python train.py --model="autoregressive pixel model" --dataset="crops of objects in photos (Visual Genome)" --train_examples=123503 --image_size=20 --horizontal_flip=true --levels_per_channel=8 --vocab_size=513 --arch="transformer_decoder" --width=256 --layers=7 --norm="layernorm" --norm_position="pre" --activation="gelu" --mlp_ratio=4 --head_dim=32 --fused_qkv=true --bias="all" --qk_norm=false --parallel_block=false --inner_norm=false --drop_path=0.05 --positions="learned" --tie_embeddings=true --init="xavier_uniform" --residual_init="none" --optimizer="cautious_adamw" --lr=0.0009 --beta1=0.9 --beta2=0.98 --eps=1e-10 --steps=12100 --batch_size=64 --epochs=6.3 --lr_schedule="cosine" --final_lr_fraction=0 --warmup_steps=1210 --weight_decay=0.0
Rows from block 2, named by matrix and row number. Rows with one number belong to one neuron. Each number is 128 + 32 x the weight over the matrix's rms, rounded and kept within 0 to 255. All counts start at 0. Numbers have three digits each.
# fc1: MLP up (model.blocks.2.mlp.fc1.weight, 1024x256), inputs 86-171
# fc2: MLP down (model.blocks.2.mlp.fc2.weight, 256x1024, transposed), outputs 86-171
fc1.281:131150061147096132157142146129134125106109180132156073093128094167120079131141094148085113114143188101089137120152147117116109179123147105186159127123164101137115115154127104107132107072200130162129103158119079117113140122096066164100109186127131153144129170
fc1.282:099128187152189138164122149140077104095169092078139097160129115173080154143107084148097152123155127138140101105164176103083136097134079153149097136127130144172161157128136177099108085139150102109099188162128156132193097100120124109084107127150159116107053119
fc1.283:091205136117213084130126164155072120087087136170080183067136153110132110135106163137138108146162187119099143141151166138128120150155111123145120106155096113143162068115114163063134172054111136099146098137100147141095092089125084115096149126130156135147113117
fc1.284:161146150145103123138101180164131111079165159159129138112101114099125123182109177143088187150102156086137141132119142113128105136154041118123131129103153092136168125090126171132162102115160090172055216143163113101163171184089167102117078133077146156128080116
fc1.285:124164140109168138191077121102148175119133112123127199133078162139097116105124074146127154115116171022128095102121142124137125110063137127181122118109054109145173175051078164043162145123123142087128089139134077116117157099146127110145131141086124115145098172
fc1.286:137128120116166099164108141130091101086144118144136226099135108113101108125166135118126146169085128097134089148094132086182057153153051103152110125130117058112118147129118103042116145115098102090137132119099127164138094086151136155094160209135123101134137200
fc1.287:092138085109094113097094118127097160150124162054156158141095126141120130115120171149134142097139153085128134160103117137056112062185115146017153078132105105157100122157153125122143085143058104115147075130163110084075156172172122155189134154134074122181145115
fc1.288:051144159113139118131127080108132141119114108133166167146144138115094078124193120099124116108098144092134109139142099092131120115138080156132178108085136125109163124125126078133117111143141089125132170149148108117132074113124104137108107119114138128123083137
fc1.289:150064125166123109167128109125097122124170078113175087118094067072103171175120187072126129099156102072133081071127074150080088096139105136117119119167098081151068208074150055134145172077182109133168113106141129134190145123146133147128192120149131124146157086
fc1.290:098082103195118147109144150103115141101148122107143100174133098136121099119139142132109161134166085113102111112108122089095152102104158121160148111097112070135140095161062147130132135099126117086106106117145156146126138132101179144099106120148072145181051151
fc1.291:107159119147092103104125132151087097119191093125155135194151117061086116144151123147115149110109185158078125138062141103152149093149109123046093140084145170164103090139140136140179137151162088124084161157069105134120159111109203113124147147148103201126084137
fc1.292:085079145128100109159067130095166151063197169130105045088110093145089162129112079153105116105146123113122133144137081079121122093153109083177051077117161182132145167128144134107112136201183107112124161182190142133206128130144174121111127115089164121118087096
fc1.293:102096071138081121175078153116108109131118084065173156167150104096212151095117120116116109118158142096116169097101177164149143116142132132147141095147121144149107092112108060176158110124115148111182141159125121174154121162138084127077152138102110099157037097
fc1.294:135108076149066137180102128143151132088201113127150145137133114108105106145124112147104108152163170094143148180099126086106170086157150105169114083180156204145098130142104091148141087132145060105174122132140139097160139100166085101136120140146126156154155108
fc1.295:112144111132100117185095157094077117076134137132078106094152088109060129094175109072182150141124159141140104088106147106167081158153121170154160072066094147168142138132125112148094138099140106071146143106170128036143130159127164105124176166078106144103108161
fc1.296:119173153160098124174126091157137178074102116142166171124112116066142104128123150092102102153091232102087102110169163104092096127115111162110085146111096106115130124146092087052129120083122122116119177162130096102095132136080074155120155149112166134158151173
fc1.297:146133114151167111144117151140137137159153173118162093132156148118107125144144122100126119108145131130131128154142143079071138108131102135141139115134146158159151179145197121144172129083141118143176142147125126093161069074119173172141153095101140097039148113
fc1.298:107141227122097087165100117108116078110150096127185112134082133127118100109135094163073050167145168158119121113087137070150184127164121101155128084096188135136073141183119137085149110130133112128093157111112121125120160102094121105121064188114143141149046109
fc1.299:122177163090097081148154146092128156110198079071147099165115133089092099118111098164113133157121138138149078139106157121112153068119132137106157095120114139148136113127076120131131124129215135108141129128085083092059097100120149125159115073147081178174074170
fc1.300:178077127144153111166095097162104132100163102116146112129150141172148223129143140116144135132161086102159142145126145116157098175110182181073141134102092121131101174113176117108107123156205147126171085143138185090146132110161083157153104081147131124216102139
fc1.301:132071088109183145173075074077146147119095131124158105105099155080162079077161099155153151146119174115121100094126193170165181147171129135124108178128085169120146091099118096167130146108140077125125133108108116146112154127128083127147168106066090103095142105
fc1.302:095113148160169116109079141183150129108158161128150182152090135104097145147087115185152143159089160081088107074148145059112132165125149161071153083122124105155130149104093067127119124101092155102110090120175118131185152119150112109138098163094161093098084127
fc1.303:127184099085092104148147134140137192096146111158120097148143090158082072105121111069089122132172127147153137091143156138134179089080125144128132150122179178103160138174170047137127094144119087142117089160164080120153165121136106113124116064119158171121159110
fc1.304:089161153146114127156137138116083176141148166162098115178112101103113169133123104140131152081104144124105119076081123141094132118032157141110086142121133056120143162090093088126154120128116122083146142079166152168152088129107082091085067156128115175116086113
fc1.305:126183157187155143167175146056114078133138115063189101138151120134118117121133156136127136109129166178113156156160133144062138127145074166125092109136134131129143086163128146140182082076140109151127082160103115084085149172125127122137126121129143152046155095
fc1.306:064166149189222083135099079123081121149123063133178141091111170150097123098140137153160142164112166097133101120150061066143109127133112148167124140137133071174160167123053143101190128081109124094109166160141033049109175131143128155067084125190124140192036152
fc1.307:139146086156206105196165074115150120088138103160091168138113084087135098133208129111149180131136121138079124063110094152161123144121135085088113089133134151199071163146195100197157107094072108131147119166112095118158150158125080151112108157122124099106099145
fc1.308:142135121138176115144140081096137081109143079104181122137096095138074113121132109114091139141093155096123106151150145078141149160130063105167178153132128150123067095174096126149102096077132118097145082084085162179114070110098110166120141136134161096090091125
fc1.309:154115098115079121138144086161121114046158052093133181153091094115076123144161077114131141135104154099126148115048107137119193202095132162152154116156119083103097115145107125149086145069100101141086104095149159162112139096119065123101154150123135209101180161
fc1.310:136064132134140141120114142164089105124104116106167138143123126168167147191177107118099070154137168138134166069124129075146122161211073139021122140115144157156146157155172076170126171121150106156131119164115115143135197099149131138109092084118130080099193154
fc1.311:171161105117147110190086162126061156133073121174134116115103149093136107177156135123124137137127172187122123093144194091172040107153129100121061127089140141132131105145085111103119186081146125104110100118186178082124168146135124177079140114151164144081110197
fc1.312:181119123076151094161120133115081122137128111137163173143089144154122100147160097138112171094153188118162076139138164090141130099117122129116129143129142139140125145144046085102146110114105138100156063108166160130082131153105066159086108123126140143071108136
fc1.313:175081081096106147147136120143112120120150099145126122151154115067071096124127100133078158120103168131145138064142131115139079131143067138150171104145175135124113115114146148099131115148179144086123104132143099179069146169145151146164136158074116165141166142
fc1.314:084148137151093133143140084145092166100096087115137095139088106070097160188122139148151066099159118151075163109097097144151123051146137148111162118109037164148101118076170125088143106110107092130103176155121086120142122115137135125120113133122134209143105145
fc1.315:111131118104161119149107111133143072153152097113089109095116142155108151097107099129155125156180148089115097144179161164153109119136068106149172098112098107143095089176058189113166141151144091118094089140133093113176201143180064120178170134119193108121107179
fc1.316:094165112097117110176105109113089202094143080128104128127128140096191059102128119128150104155139132161099133099127120090134152183119182125134126131109091202151102164162051137155132124182073110111057093156093094095162114152117138147138125165068096125158018174
fc1.317:130180151125132121145098124099125081108132132085143084115133101074108114170122166114085113165111179147143095106147123108152094088083115131074147077138103180136089101078140120178143048120152117169038140156161130124090143169084114090102122116143063161107119140
fc1.318:064160183105109134203111139132110172058162142085164139113107148185129114103147151175098123113096170076109162161169075080102148111077163177131124115113115093128144123178067145116168103149111069172116142156140082060099166164087156137089125131181166130141164143
fc1.319:195115162135134111121083080081146128116161081139094143131113122120123156111152161114063128142158131161142181092165207129114141123140117148124120092137204099144089120184093130167098148125183138129119162149144147127046148184130141135176147112104181165092088128
fc1.320:120062051116118147140155091112197112140153120087138133129108137138137162153132135102105112151153123108124168072087079077115131167131106134153111113112106211173109158088198124155141098146166093107129086205138106116141087136103149143173202154098160110098082127
fc1.321:103199110196072085118157197049113118095195116154139118126078090097105090095150150161092126157096168166142135093098163116171118100126065135152057090098156148196114146159077102198174135098138076106090078163179087117136143188150201110160120089095167098116111095
fc1.322:196086098108164157114147097110111115111142084115154147085114157101089150122152088129132117137169132164102119138151121111085178104123117145155133102118147079094088089124170125104099165034092113136177106112106103145086084107151182121169123142140108125055131155
fc1.323:125169162106168125110124085108105077170104085124105099118119148099110149157161122146132120087164144115128180098136105136109143122104106089089103098116130090169129089075131117118151090166147106168139139176084098170144114130125146174149108120153153115093167108
fc1.324:083147136116118146098075132131121075087135100190180194110093118130115112087181172129104120140090144175124087122087146136059102090138103046159130089118139046159164142125086102093117131092109132077180138098141159132111075156170151106088140164151087130091149132
fc1.325:144139163141153155122136149095148076124156078118105154153087109149091088167134144125131079125067140112163156080120102089149142086157095098150062091146118124165081115097142117094145123133221152099091135134104135127156134184098133103119115155154116145087133164
fc1.326:166163112128157146130130122112143098137123171039119114126074106071070086089113094107096088164160096083111107121120089082117144104090127134122102139156145120144177094136079085161089151128151121074173095160200120095097155123140160164151098126150096144128110190
fc1.327:146087128164145158075082107162142078140127137197089169063104138173086132126158120125111107150090145128102189123131142149138134142165159134127137091120145096143125160105119151083073118089073126136117144140183142089087137107149188141122083134201111143094143126
fc1.328:109080098142165122167113116150158138096151094059222129123107105232033198167154070128070100088130127111124123127123104084102134163118103134092143098138099105152148121102179085172141095076125091129181113172108145124170127130128095175132096137128120168187064145
fc1.329:144138133175161145171142113109101095128153096087134162116087100102105178139136105163165153128140153075090138102148040148108059106202085134167100112095146057150099168140060118172151149090097111133131170104163124161127132149158092110103147099135212149067171098
fc1.330:078105125141140144128145093138068172136167087152110158163075092145112106151187071133100145118119168113127103120118093141159185132203096151172102064116132123163132185124122093180181128103184071151147138141108181067163103115157167113132143128156075081123160148
fc1.331:119109130086098083178186160164095193092150094121098135204104100168080161117177104090103150192125150104128173156125141135110103056099141151105157057111152156114134143108095128104158128099150101127096064182159082143154168125180157133151162117114185114102099164
fc1.332:171135102126162138083071109119094133097098147167148117114138135117158105128150152159143130150066123163109110167136074097158178132138105067153060152084147120116140226086208083153069168155137106085168180130153147124117142079123186117115092128154136130154104134
fc1.333:111124147123136107141120112143096183143114037142053122092106114088080150124143179153087232148116163081115122111166109114106087105115183095125127145091170138135175140141142131168115157100079148122125142159150110135165209154160147144102114101138129114138152139
fc1.334:127117124142130114215171164139135140103145113107092123164114106085171121118150103151088161152124175095157101127148175093164188142090145119163176148086137123099145134114085154174128082108107140211146179171140129079175123118158134087086145117136156100081085144
fc1.335:166154161104171099119109135118113100113155095161099130084122106109118097095158141128094167137173137171150108137117126110128060173137108125101122126118116145134095140127113147122122119109211079194083146135153106127203063152133068087115118044148202131090064142
fc1.336:157126082131172165141092141137147104136104138137119142095156133063109152134127137148119132151141104129113114159076157116139079199156130082123113103154126173116138162101120127123088084085146103108179123137098167140113116129118119139148114143087094122055165124
fc1.337:066125149129090114165122136092026124149154129082185115140129160131064135152126126188145128134149132169116091120153128124086160102139161152134094074168100127177133177129137146133177134156117135105103103176117048000115146139138091162127096126203112102152072169
fc1.338:125069088111152152124149131140142131103199128063169089169108073120072115138125112133156109145118121150117111172133147134139132111163141119156070120123088199150096124162124097165130150141163122149156107132125119143125143120105163167150148102127121106074106106
fc1.339:104203109104144115112147078170151159063083084222132194080072167156140099121133176108142156141082154163114103180123201129149065154082124088100164101120174020107095153142139080054116166094071122107216186078102146116101098095127140162088109148158111149142095188
fc1.340:086126127146133132168094097146137110114101097153112118107076114155120182098124093107070135152122195131116122144154207159125139156124148117163156087108127118116105176114080096110160126060128111146116115150167118075112149138144131105100101113122146099138102132
fc1.341:046101129085134112169100099079122115095255134092215101098166030112154142187166130188145162127098181132136134141170181128142164097161114100103147146088136164095150160097118118117141091161100089057151118137156142158154071108168138130096174099137198134150107139
fc1.342:144183128112205120106153145110055100117172075100147147096071107110057116132106099128144153130127096170119122091147155108073100112143074138198118137139118093162106128200056142112170153030121134077094194168101154110145128129117086125085159101125109157164145084
fc1.343:101160159114163113136147075117121165069111151172097186134146124153128073116177161113159159148086095144077150121093218159144110070054115093113110124098167082108107182140190090099087158090049124064185143127118129124076185105115135202047135171144176140067138177
fc1.344:128086144151182110188125177132099116086109094149121179140092089123094114118116135127121093128105176107109128054162203141075163176111102122085097110109113122135099113126067171106107145092102102183113098130134091074101198161171169139140095205150163130117118128
fc1.345:048156191173147104192170147070088095102181054114106151101140151103099132135160176118098187135098217130129113083111110082082122107096088108123132063134065083161139107138077186061161135050188137200128119127099040057147125140141113088061173095155107092127103164
fc1.346:159113185148139130121182084115118129065201091128079126153121104117134128160137134130091135111166117105084166082114087131120147152129078103183102107153134148162141145159125151101105137180194088149071158160128128138153073144147058145089096147125167187135121133
fc1.347:185081120112067157141102116099036124126146094232145197177146124195101051169177132105159130139139146108117170104125167100177104158153075122128131091162112117156109143108174139062094148145168119125103093144164111119117161084160085172195095082150118168118205142
fc1.348:099105142124126089132160095091089180089132116161181184056121091138113139144171111139159166101087116078086132149081189125164096110139147105124124100160132191105057114086192083131125161124134065157074163102139117156082137077084174213100162136129139141172157196
fc1.349:132117187126125118111122085139108099101138095119123090153071116111122117100164146138154088172114104148113126070090098138111114170111033140165099136139156115170059167181105117131145138160099074104196130173072127082138094157140108077108122201112159175123160097
fc1.350:148165093124155086090094186089169141143096132166116123126098115152150041139153215139120149139102151150104179098111106100139144152121079106086091080100162131145188129140160153153113118076188155155108114126095098148102132127086167110095145125139151170107160174
fc1.351:149194166129104142179159145128096133134108097126194137127120152108091070129155134130081098105162165105127155130119123096147126070078104125164148132106104104161067182116075132135174097074169109151090170160079170138131109113134159107095116142185118143109110100
fc1.352:143184130094118086174117124117116162136168095064130082111056134126069096137138147144134207155123170115147094123159110081051135122106133081084132115110173094160136156186093141106168125080159106106125132182118109032102114150074179166131060120103136190139171159
fc1.353:157112162118104126167095107086118137134211085152120122129157130148102095117161180163101157176114146155089105125137163141157113135110158130120088110153154113129117153144105092125143191097135134077144175167120130160133145129172108109144127175130187137112174142
fc1.354:122154077149184104145106098146145099141093154164143122153130166115169097065170092104081146121131119121145093076110133147158125135153142143149147149060161114116182098107107109129151177108119100075174132081143106098143162187184168143149122129118157122130127147
fc2.281:105118143121127141161185119087083148067102106123103147098153160182152110136088093096168058123077094123126148094173088171108160142160160166147163085152156104114078133167168098199124135103173124178089145111100099166116148144106129085104122136095138108084136097
fc2.282:123157150136153147086121077134123132111102139103167079117143142154131123150126180114156138145130125122142118114144141134143123103145172076147079173086088085132138076100088050095136099139183103115157126175157083093116146111149112145098129121161076114103128110
fc2.283:131173159149091159090136099094068123114094139140110178111177144112121186119166155128190152082162141118156117165115135103086075181095124123123085164139088119133184128121168099123137148124115130144151133138114123081137074123157083152092124176135037129106197145
fc2.284:136099149154109139152142109063092140160165116181121195103066095140197181135109090138156095099091133130150212135140173200133061160180154087132210156172040103158102095082109093121120120131123110133143117124172096138151142098110058158122084144119145170142163073
fc2.285:069112161145155122137152160060106182101113176206105206095130127162154159090107111171123140120129081144100102127154103157056064111127188169090111111101115149132135181071101172138186195096137087147124126123106132119120166136147072161153143141130069119121155159
fc2.286:102070066170110131117097150156167100175045159159104131143111147124141191136145100146141170119155176104140140061154108133129113153138172163183062174133095170087127128153162079184174178116155155121150162178159105103150145162119070135111155095097095151136103087
fc2.287:154141119152106148114160131126065089103159176122112058111145085119151188124139100140077108132142183102082103130121182118113126194128119108209073118116142149113122126146094144110064079179174100095099099094097139116118130106076113119079085164185152166181055135
fc2.288:178063122177087158117086112108107162118085171127135147142106133118083156120125133209121108108160125119089136151141111174094139167076078152139150156169185154083090143168136129069095099098151104118094103166142101123091161142075150148142122084101103083089131126
fc2.289:160140128150101097140147136163123121103141163117101097164067113076068143071152176128073087092111137134145081169100149107123050177092120133140183076126113121148149204166116148134060140135140141116109061125114162077111173171137141117104095151026069162152184155
fc2.290:109074089187125097135120105121148153107145122150146074089099136122119125083159157173159131141123195147115117078110104101159120129167160136136185168164138177185158079186089134113114099104124087090084116095075119139119129175131148157123124103148177163077108085
fc2.291:089125132152080155127132139138125055189131164143107147123068112122136140140083140141175091165157149076163152109120102147172080135101164178135094104102155160115188108057163118074143168095170149103205116126091145073162153139135148173206160093070137145187086110
fc2.292:193158039157102137118121102170140158114144083108169110053099105192156084121176070125237102122128148156141152080151123139157149180127203106177127141139117108099087116136157122123110112000120133124164135166089128191084110130176112143145124172127172124083142097
fc2.293:068145166107111122145157034102132153156091171076073121158139127199012169121140074119049199090094100094135102135126183157106158092132135162127115097112150119077064120144144112087110094121192174083105113155141111180109126085133112170140084089224161128170172199
fc2.294:084126109121169175104115154115152084174142118094105149169115077141188166128100141155119104097161101108131130136152126131112110115152134148111116118129179117173111128158116093084183144059095121107177125143106120097112134148132116149156151109106152086104120144
fc2.295:173096164144051101095162175151115192097093120168076160122100138157161165090124113164175108114157101146075126101093113076079039131153126154104131152089151099135145183120119136138161084066107115145159102150134098123147149142106096105083097135110126124110197111
fc2.296:134134096089110120121159071120082209148113112128081105151115152159139181106090150140122094125113086099164130163121105154117100214119123122129203127147171148075121146171161099147134151126095182093131104097114081141124164130145057157141136095131137160140054078
fc2.297:134118099092149168074204114101158156141136130136082128103037142175175142131075087158120093157089126107101112175130096127106072143149114145123116151109152108103135105206056084125155154165172140178079150096116111132094234185085088096153101155092154150117128147
fc2.298:157134078158122145164078206064208122110110149180084196044156157217147150114082094180148183092118090101155094113094129205192113110131126134072081140135147111074128118078138116071170162056115153199157194110172081101169099093154150097121167076069101019094110106
fc2.299:137088105128155121180035141138128058142126136141156170125171146161141143127082124148143196151132115135150116135164199227140184163149180110151115108153177066139169135112177065162140120099088186111128093117155151156096170125123166124126150165115123059113106202
fc2.300:092125155120133099096174167126108150199196168095118142097110138056088036144136119139114145104140155156135099104142153141055128147143123153169176107151180142128175100130076090137135103071100146117155118190170107144155136099093185105121100150157109179069075117
fc2.301:120190168070093132113169115124128090076159088123174127105149153140167150105112156094196110126133099115144085138119136140130148094059136154091190089100161140158071099197099118125188135172075158105132111172066125110107145146161126147104135184184125148001137120
fc2.302:170126083132119116120139116144108183120155131138117085161150147147199148155118137144199149113126091147129101147116139128146146135195105145141071133118125150066158129168143172160130121098113082116131103153108166107155163085131095138092185148147068143123136101
fc2.303:141119073152175128186123129109145156149144130117175125121118113141112175100120132198116138161122090149153145154136112141129110111084156137123110100136172157099126137178092094085120115129171094117139084119135108116146117120130181107139151162166134109084080090
fc2.304:065100162115167115145154172120141130127140168122169124131173136033151103128108097111104102151088137156152121126163151118161125147164165105170150133136131192194127157133074145092163142141120112146159108144070118108091152097051138144096168116161152149138177097
fc2.305:153109069162106192131142076151132122118098096148110132128159127102185117099110111124108100141113113077122111091114088143114132150133107126174115164130106134080130108139067112103135102132128124070120154113149142164120067152125097131165099139171102147146113088
fc2.306:143125084157134162137147163099039214087180121196128138091113150093145179068147176173114178109093102125139121084139203196144216176127130216166102147180186069108141104147114153083106137076099113100104146116174070034116255092110057089114064091201081115107114159
fc2.307:131112147141086179096102104124161134074118120130144164109080116108142120168122073151136154092067142165140160173162130075160155118095113089100161141114166167138127132120120105124118125130152086127073139122149131153092134123180117136108106113094178081105111111
fc2.308:148128120141176147122118113103141194072097110144158144116064100187141175144161122166139196125101176129145090173145203141140173103166172110096111111169143152103161148177117120131064183118106154110145106148112138081154161096128111094158110165096210133164159134
fc2.309:114150153147154155108129149108116210098192098172055113136137101146117149111143128145121158124104179094121069120161165149085174102180092164058131098130171112061113151113157088096121159120121127092123118116144146116105144108126123098162146216124106095135166136
fc2.310:107127195123139106106107150142114157106141137126103066168154079051054134153156156094109153111112115115094167130170101159123086072167118118144164110141131072147152107086138130082149091093082101139144143062108197144155172194164125132111130133128133097119147105
fc2.311:057110140167075150090079110130153126150140206107102148148138130115120179175150134146173047139185099066121134114104092113092104151176090160077199108138063145111123108133136118121153129093172171107166149114077151139076083130102100127137127127120159143202095147
fc2.312:162164108114147099157123111143154073118132159084136142205168157122142131161096132090144175092153068141112118085129086068152117148118072093136097151118097159131173129172113050154128091171196080150125115154078150082143079132125099138082140162135117094142095120
fc2.313:090134166134130156147151102118134151098172117126173123123110130153138159162172100163087118102103155091112129114175139178120091127082121128145151131116076156129183140164173156140127093081115091155101146107116151131171126124126132135137090107121109113143141141
fc2.314:074129132159152115187099118090150113110162138154182123158141075077089110113182168135140159158155118126104135116125110098102135150139128072087110127141084163126150140152174211040102101080110089160134181134139145145152099111156129143118147176081151042158166094
fc2.315:109114113085142107157100171101077131203103165099170093097138100129142119123125106162135105138161127134126132099143141121109145092149113164181135062139072165112113159130148110101121158088113136177156105144086159177162129101082170140092172194110070120197169115
fc2.316:115151129126094123113146148094086084156137146094058187120099099175160080161158154129132092136171136139118092138187083141109146130184130143139151129140161151138098122170098128164079160090151129151106158157101126140132134144126154129178165156089243197109054150
fc2.317:179092126128165143113136111088144135091179097154140082081038110115075199107119067162109124175140135147119109103095145124119166105168115155146096163134105106188114132147066137113118095130149152173073170114150161078093152137146078147163126126102146144184120079
fc2.318:107102119106131145132184124136161145136126140072148079125113114160162138134170125109188135123077101150155112143142138186128086106104169122166126132158151156116104110177132180110104121069145127135119118182134155081121121087120182117130151049118108117073122125
fc2.319:190112112091133152130163135124160114174153157118169155124076112115167133125153134101147122117117169126087135104133093156142076152127151171108136089109128134084174116079116146120164127082079146112097139151141134181074088189170153161159157151123094126076102131
fc2.320:137095154128170162165153119113079163060126162186130111098075109159136110132114129145186141160103081121112096138117133121084079188163187106108114032166197091114134171178107135116142152133118156082109143147142161158104131173140102176126117182114114160122085092
fc2.321:133082144122157154124157134106111104184127190150091118126131191155145144129150156122108113145173111131168069107094124097142105150147155132173156143148166164133039091103105147151146148151128145114152152132194089150150152164153059115095134154146158145135108156
fc2.322:165120117125098149096131118177140128114120133159087120169109129139126190169134153097097079123161143136145090153070138099122101142133129102137111168131135134081112087187086075114124145155147155102161117132130134157123123103116116161105116057121152104199152128
fc2.323:134084149054133145125158085106110151073133178135158110155098115143132102136119146149146128133129129140102150083174150116081118202183133141070094085107141101080207178133104147066159121086081094129071091111164156188099129128173116118125163179049133034127098140
fc2.324:129118068123162179141114144159150143178076094122122144138133156079100097092116132183099120168110141161100136213161075117153151098113177122160192121137125118110113187092105141162126094172120115145166071163181181151142143086144173093145147069114139178120082163
fc2.325:178093110127139104141057098109081110144084149137102135101094130120145099138138187150133121122152107153124124165150069135134102125123129093150097194112113130164126187121091077146175146083159148118160143115150077116135151141120133132082090118132101125107126068
fc2.326:133130110152086151138147087145159090134176108135174163096094105169180075175145128123118157141075153094106156141153135143106110082120088120154137121160110102116103158125175096136152125095127131107147127098114086148101164110123145169067149103189052100064140100
fc2.327:114105122176092153139182154188116129105113104143146153109183098139122080108152164096104158147115077149122145138103127112123117173101106168178124180147106091133103121154114095139128157072082177087153147091097106164158171064123130152105178123144126072168076092
fc2.328:129107155130077129065117134158106153141111172079078141155105137130176110104170129149135139084137120106118093113090120141098065099138099140181151156159134162105154193124087120124147113127168190088154105127020137183155151171143096113138102107130124172090137118
fc2.329:170119184113162107138164195098160064103101170113152153105165086080135112112067124120098135141103121185135168133168160172151138137096130098113102108094112116102102071108101145097143110185105149173150124116138102177192103151166145133157088190122042112097131086
fc2.330:133132166152094088085081162161159092110130107109134127098064136074044122118210154078097054157162116083161087124129076191126046099078093149092081161107132151160196076116193219081136133167100101059162140117130088125186159172149136158126141163086180092146116168
fc2.331:086108070097077172175142166176080092106089192138174111142120115088146152150130105135163043120141106149141170147102125093204067185139114173170143155122119135132101132185137082137105101168158096067141048131197131104167089079108082140104141134158138150145130082
fc2.332:133077087164142104145073095159162145143155136107167137116144128181073179078172089188144143146150174084100188110133083156125163162169134142174140147122164168131138171129111150130118103057097109083178114132134157109145117179157166156165145124058120146145103118
fc2.333:101153126103124151089206136156124143167141102113154155185101151138138115140141151120151097133143145178123101166111095154148078097151148128095148076088129114141148132142148133107113108120146116139174084144129156143090126147090137132099099118155081210187113142
fc2.334:162087145079141184191141113163185096193156152073090099130092113164133139124069160094100138127124058167108152137148098129095123119196051162102095163114071152135166154144152171117138153139126156132170128115144128150082152124118131105172197119148134166122095146
fc2.335:158137095080118143127159074088160071114120142120143138178131157134112103107123099125167098140115140172131150136146089115141149113054111114110132160114085133096141098120129095126124119134130125211130172148099182172132081137140195185106092089101132173182168108
fc2.336:149144103111166080089141165163081173173063119100150127087081111136128140121145115144133177122102124099153128116125116100104123096138138147117158136164130153100119148095078105141138121126128153128093156133132126097088137159149110106159103089134158143151108114
fc2.337:149140079133146117142152147071127151033188085123137140122097115124166148125133075189114153117070135095103163133114105120126102143119113091109081212154156169160104163181145096099163121175202134089027108120118121082147146128104171160136121132130096131094132096
fc2.338:115139151167110095121108081083051101123118123151118181089130107124149146146101175131148206119133103169110095137174195090148143149114134056127148144149108120118163111141108155133178168153091161109165143074081136090115125171157091146142115157155108143076133164
fc2.339:075056099183109199225114105136164165134100122077062100117124105131209234105152131115184139102148120145141157164078093098125136179205203136127189213121053150120138086142117150196123111156085127147166117106166157115167113158178069125181127171117179161159134110
fc2.340:148057106123133137104171150099124170168099073200124168095048099167135100135143070117139178157162103144122122109144096134121093123156211165114104164109146097150101132122111097113104153149138149093144178145153158137136127139140110132074082181123176118192162156
fc2.341:162065189118182141120255078170162099200119147113026098135087143247161204174111056149152094097120083078127175187091025167119079123108149174175173202110120124150116131098156103073086142178092191122187151145131195172172146179098079126194058125129086156154207131
fc2.342:135134224139156111125126130129096064128164072153120115176094117152123144097155097122100108124165213055097097139083126137101146097087155132153138122153148144142141129091174129119149101150089077157134125126131127119146079117142164155164125172157073099100105123
fc2.343:138103119182129115156140140116138134104076116138131142071065136071187187094123102117193129102185130113143081138135140099107061192180171165187170196124027101111145086126032092176092120096167192127201186110137094079096100155112066158114156069127083141224107129
fc2.344:088143126125154158056156119126091120187139169165131117118030099134181133132127113104113149100176116145065151140137153074101130084169172187127169163108106088106070161153092087106120094080160129109140187107111118119108134142125075168091081108164152118142191141
fc2.345:087084105148199086145112140145138101163124164134074202134104146042093157145127124116138150135078199109122129097093181191114112118128155134107090107124132117125115147120146169102127153032165090067163107152053119118140147083173181097110099048140127114097117172
fc2.346:089148130141062141105175116176115161160173163098116096149061124154160126113130040144083121140141109077129062143075133121136179117099185098124150110102114157157132145079089088134153093087169112134199160197139123126143108167107112110118073122152127144121129153
fc2.347:065116106147188076129156154142098109191116147054186082188076085201138125152123160168079196127151151135157098147153130148096104127135138149114113159151116096123127158121106135158083121147181104141090151103080094126153174105080133178157138074116136104155077114
fc2.348:089109099118125136141121138077158159114116106112153133134099137122077203095118124108117113120145084142109143136121092115180123135123134138126166137122082118136109138096151113171070129119108164154093174129188192110103096168148065097090099170120110078166124136
fc2.349:131186184111164147167134093169139158146119121123119126151102091103138124154194139134079141104115079150137144170151140053201131041145115086091153102122152175114123118112095067126126090105119118139076109091145123142161133085152166141119104185105161159116182068
fc2.350:120219169107136140169155105159113096167110104139136102125140103129104111141131123075108061157101160114104131134146137072138163112110111145100096161116080163129150162122141094144131164030139122116169122120087149090059131090124126133147112119167142102050096092
fc2.351:147129144104142106126105130119177100122087176123128142088124116129181053158133164118131160095100075124147073160120185109149106129073152109135149128145112077101117127091139168176129149179089165117126135101168081062077177105133183134160113092097138153167114158
fc2.352:113166107136109113106125170116126094139175133060185174123110142128134074113081129073146163127077121089139085094160150122078185099150138175151145128160160135093149142155153110163137109046059159122118126148128177102114161157140137114101131130146121129145100099
fc2.353:134104144083151103144150105133172144073149092115178162153152171131148081158110110146155147106155131141136153094101121193154088137118109156145140144107074100113122126176120120129118117145129087128185100145131144138116092144130134146120188145118070131100135153
fc2.354:148119179132075152141192125157106109094156160087096144142128130124127131115148153149151073118143085152093112135093098120150132165111098106076127133107099166127107161186148112135089122118110119123142144120159119103151112105143095120137158162125106138071107093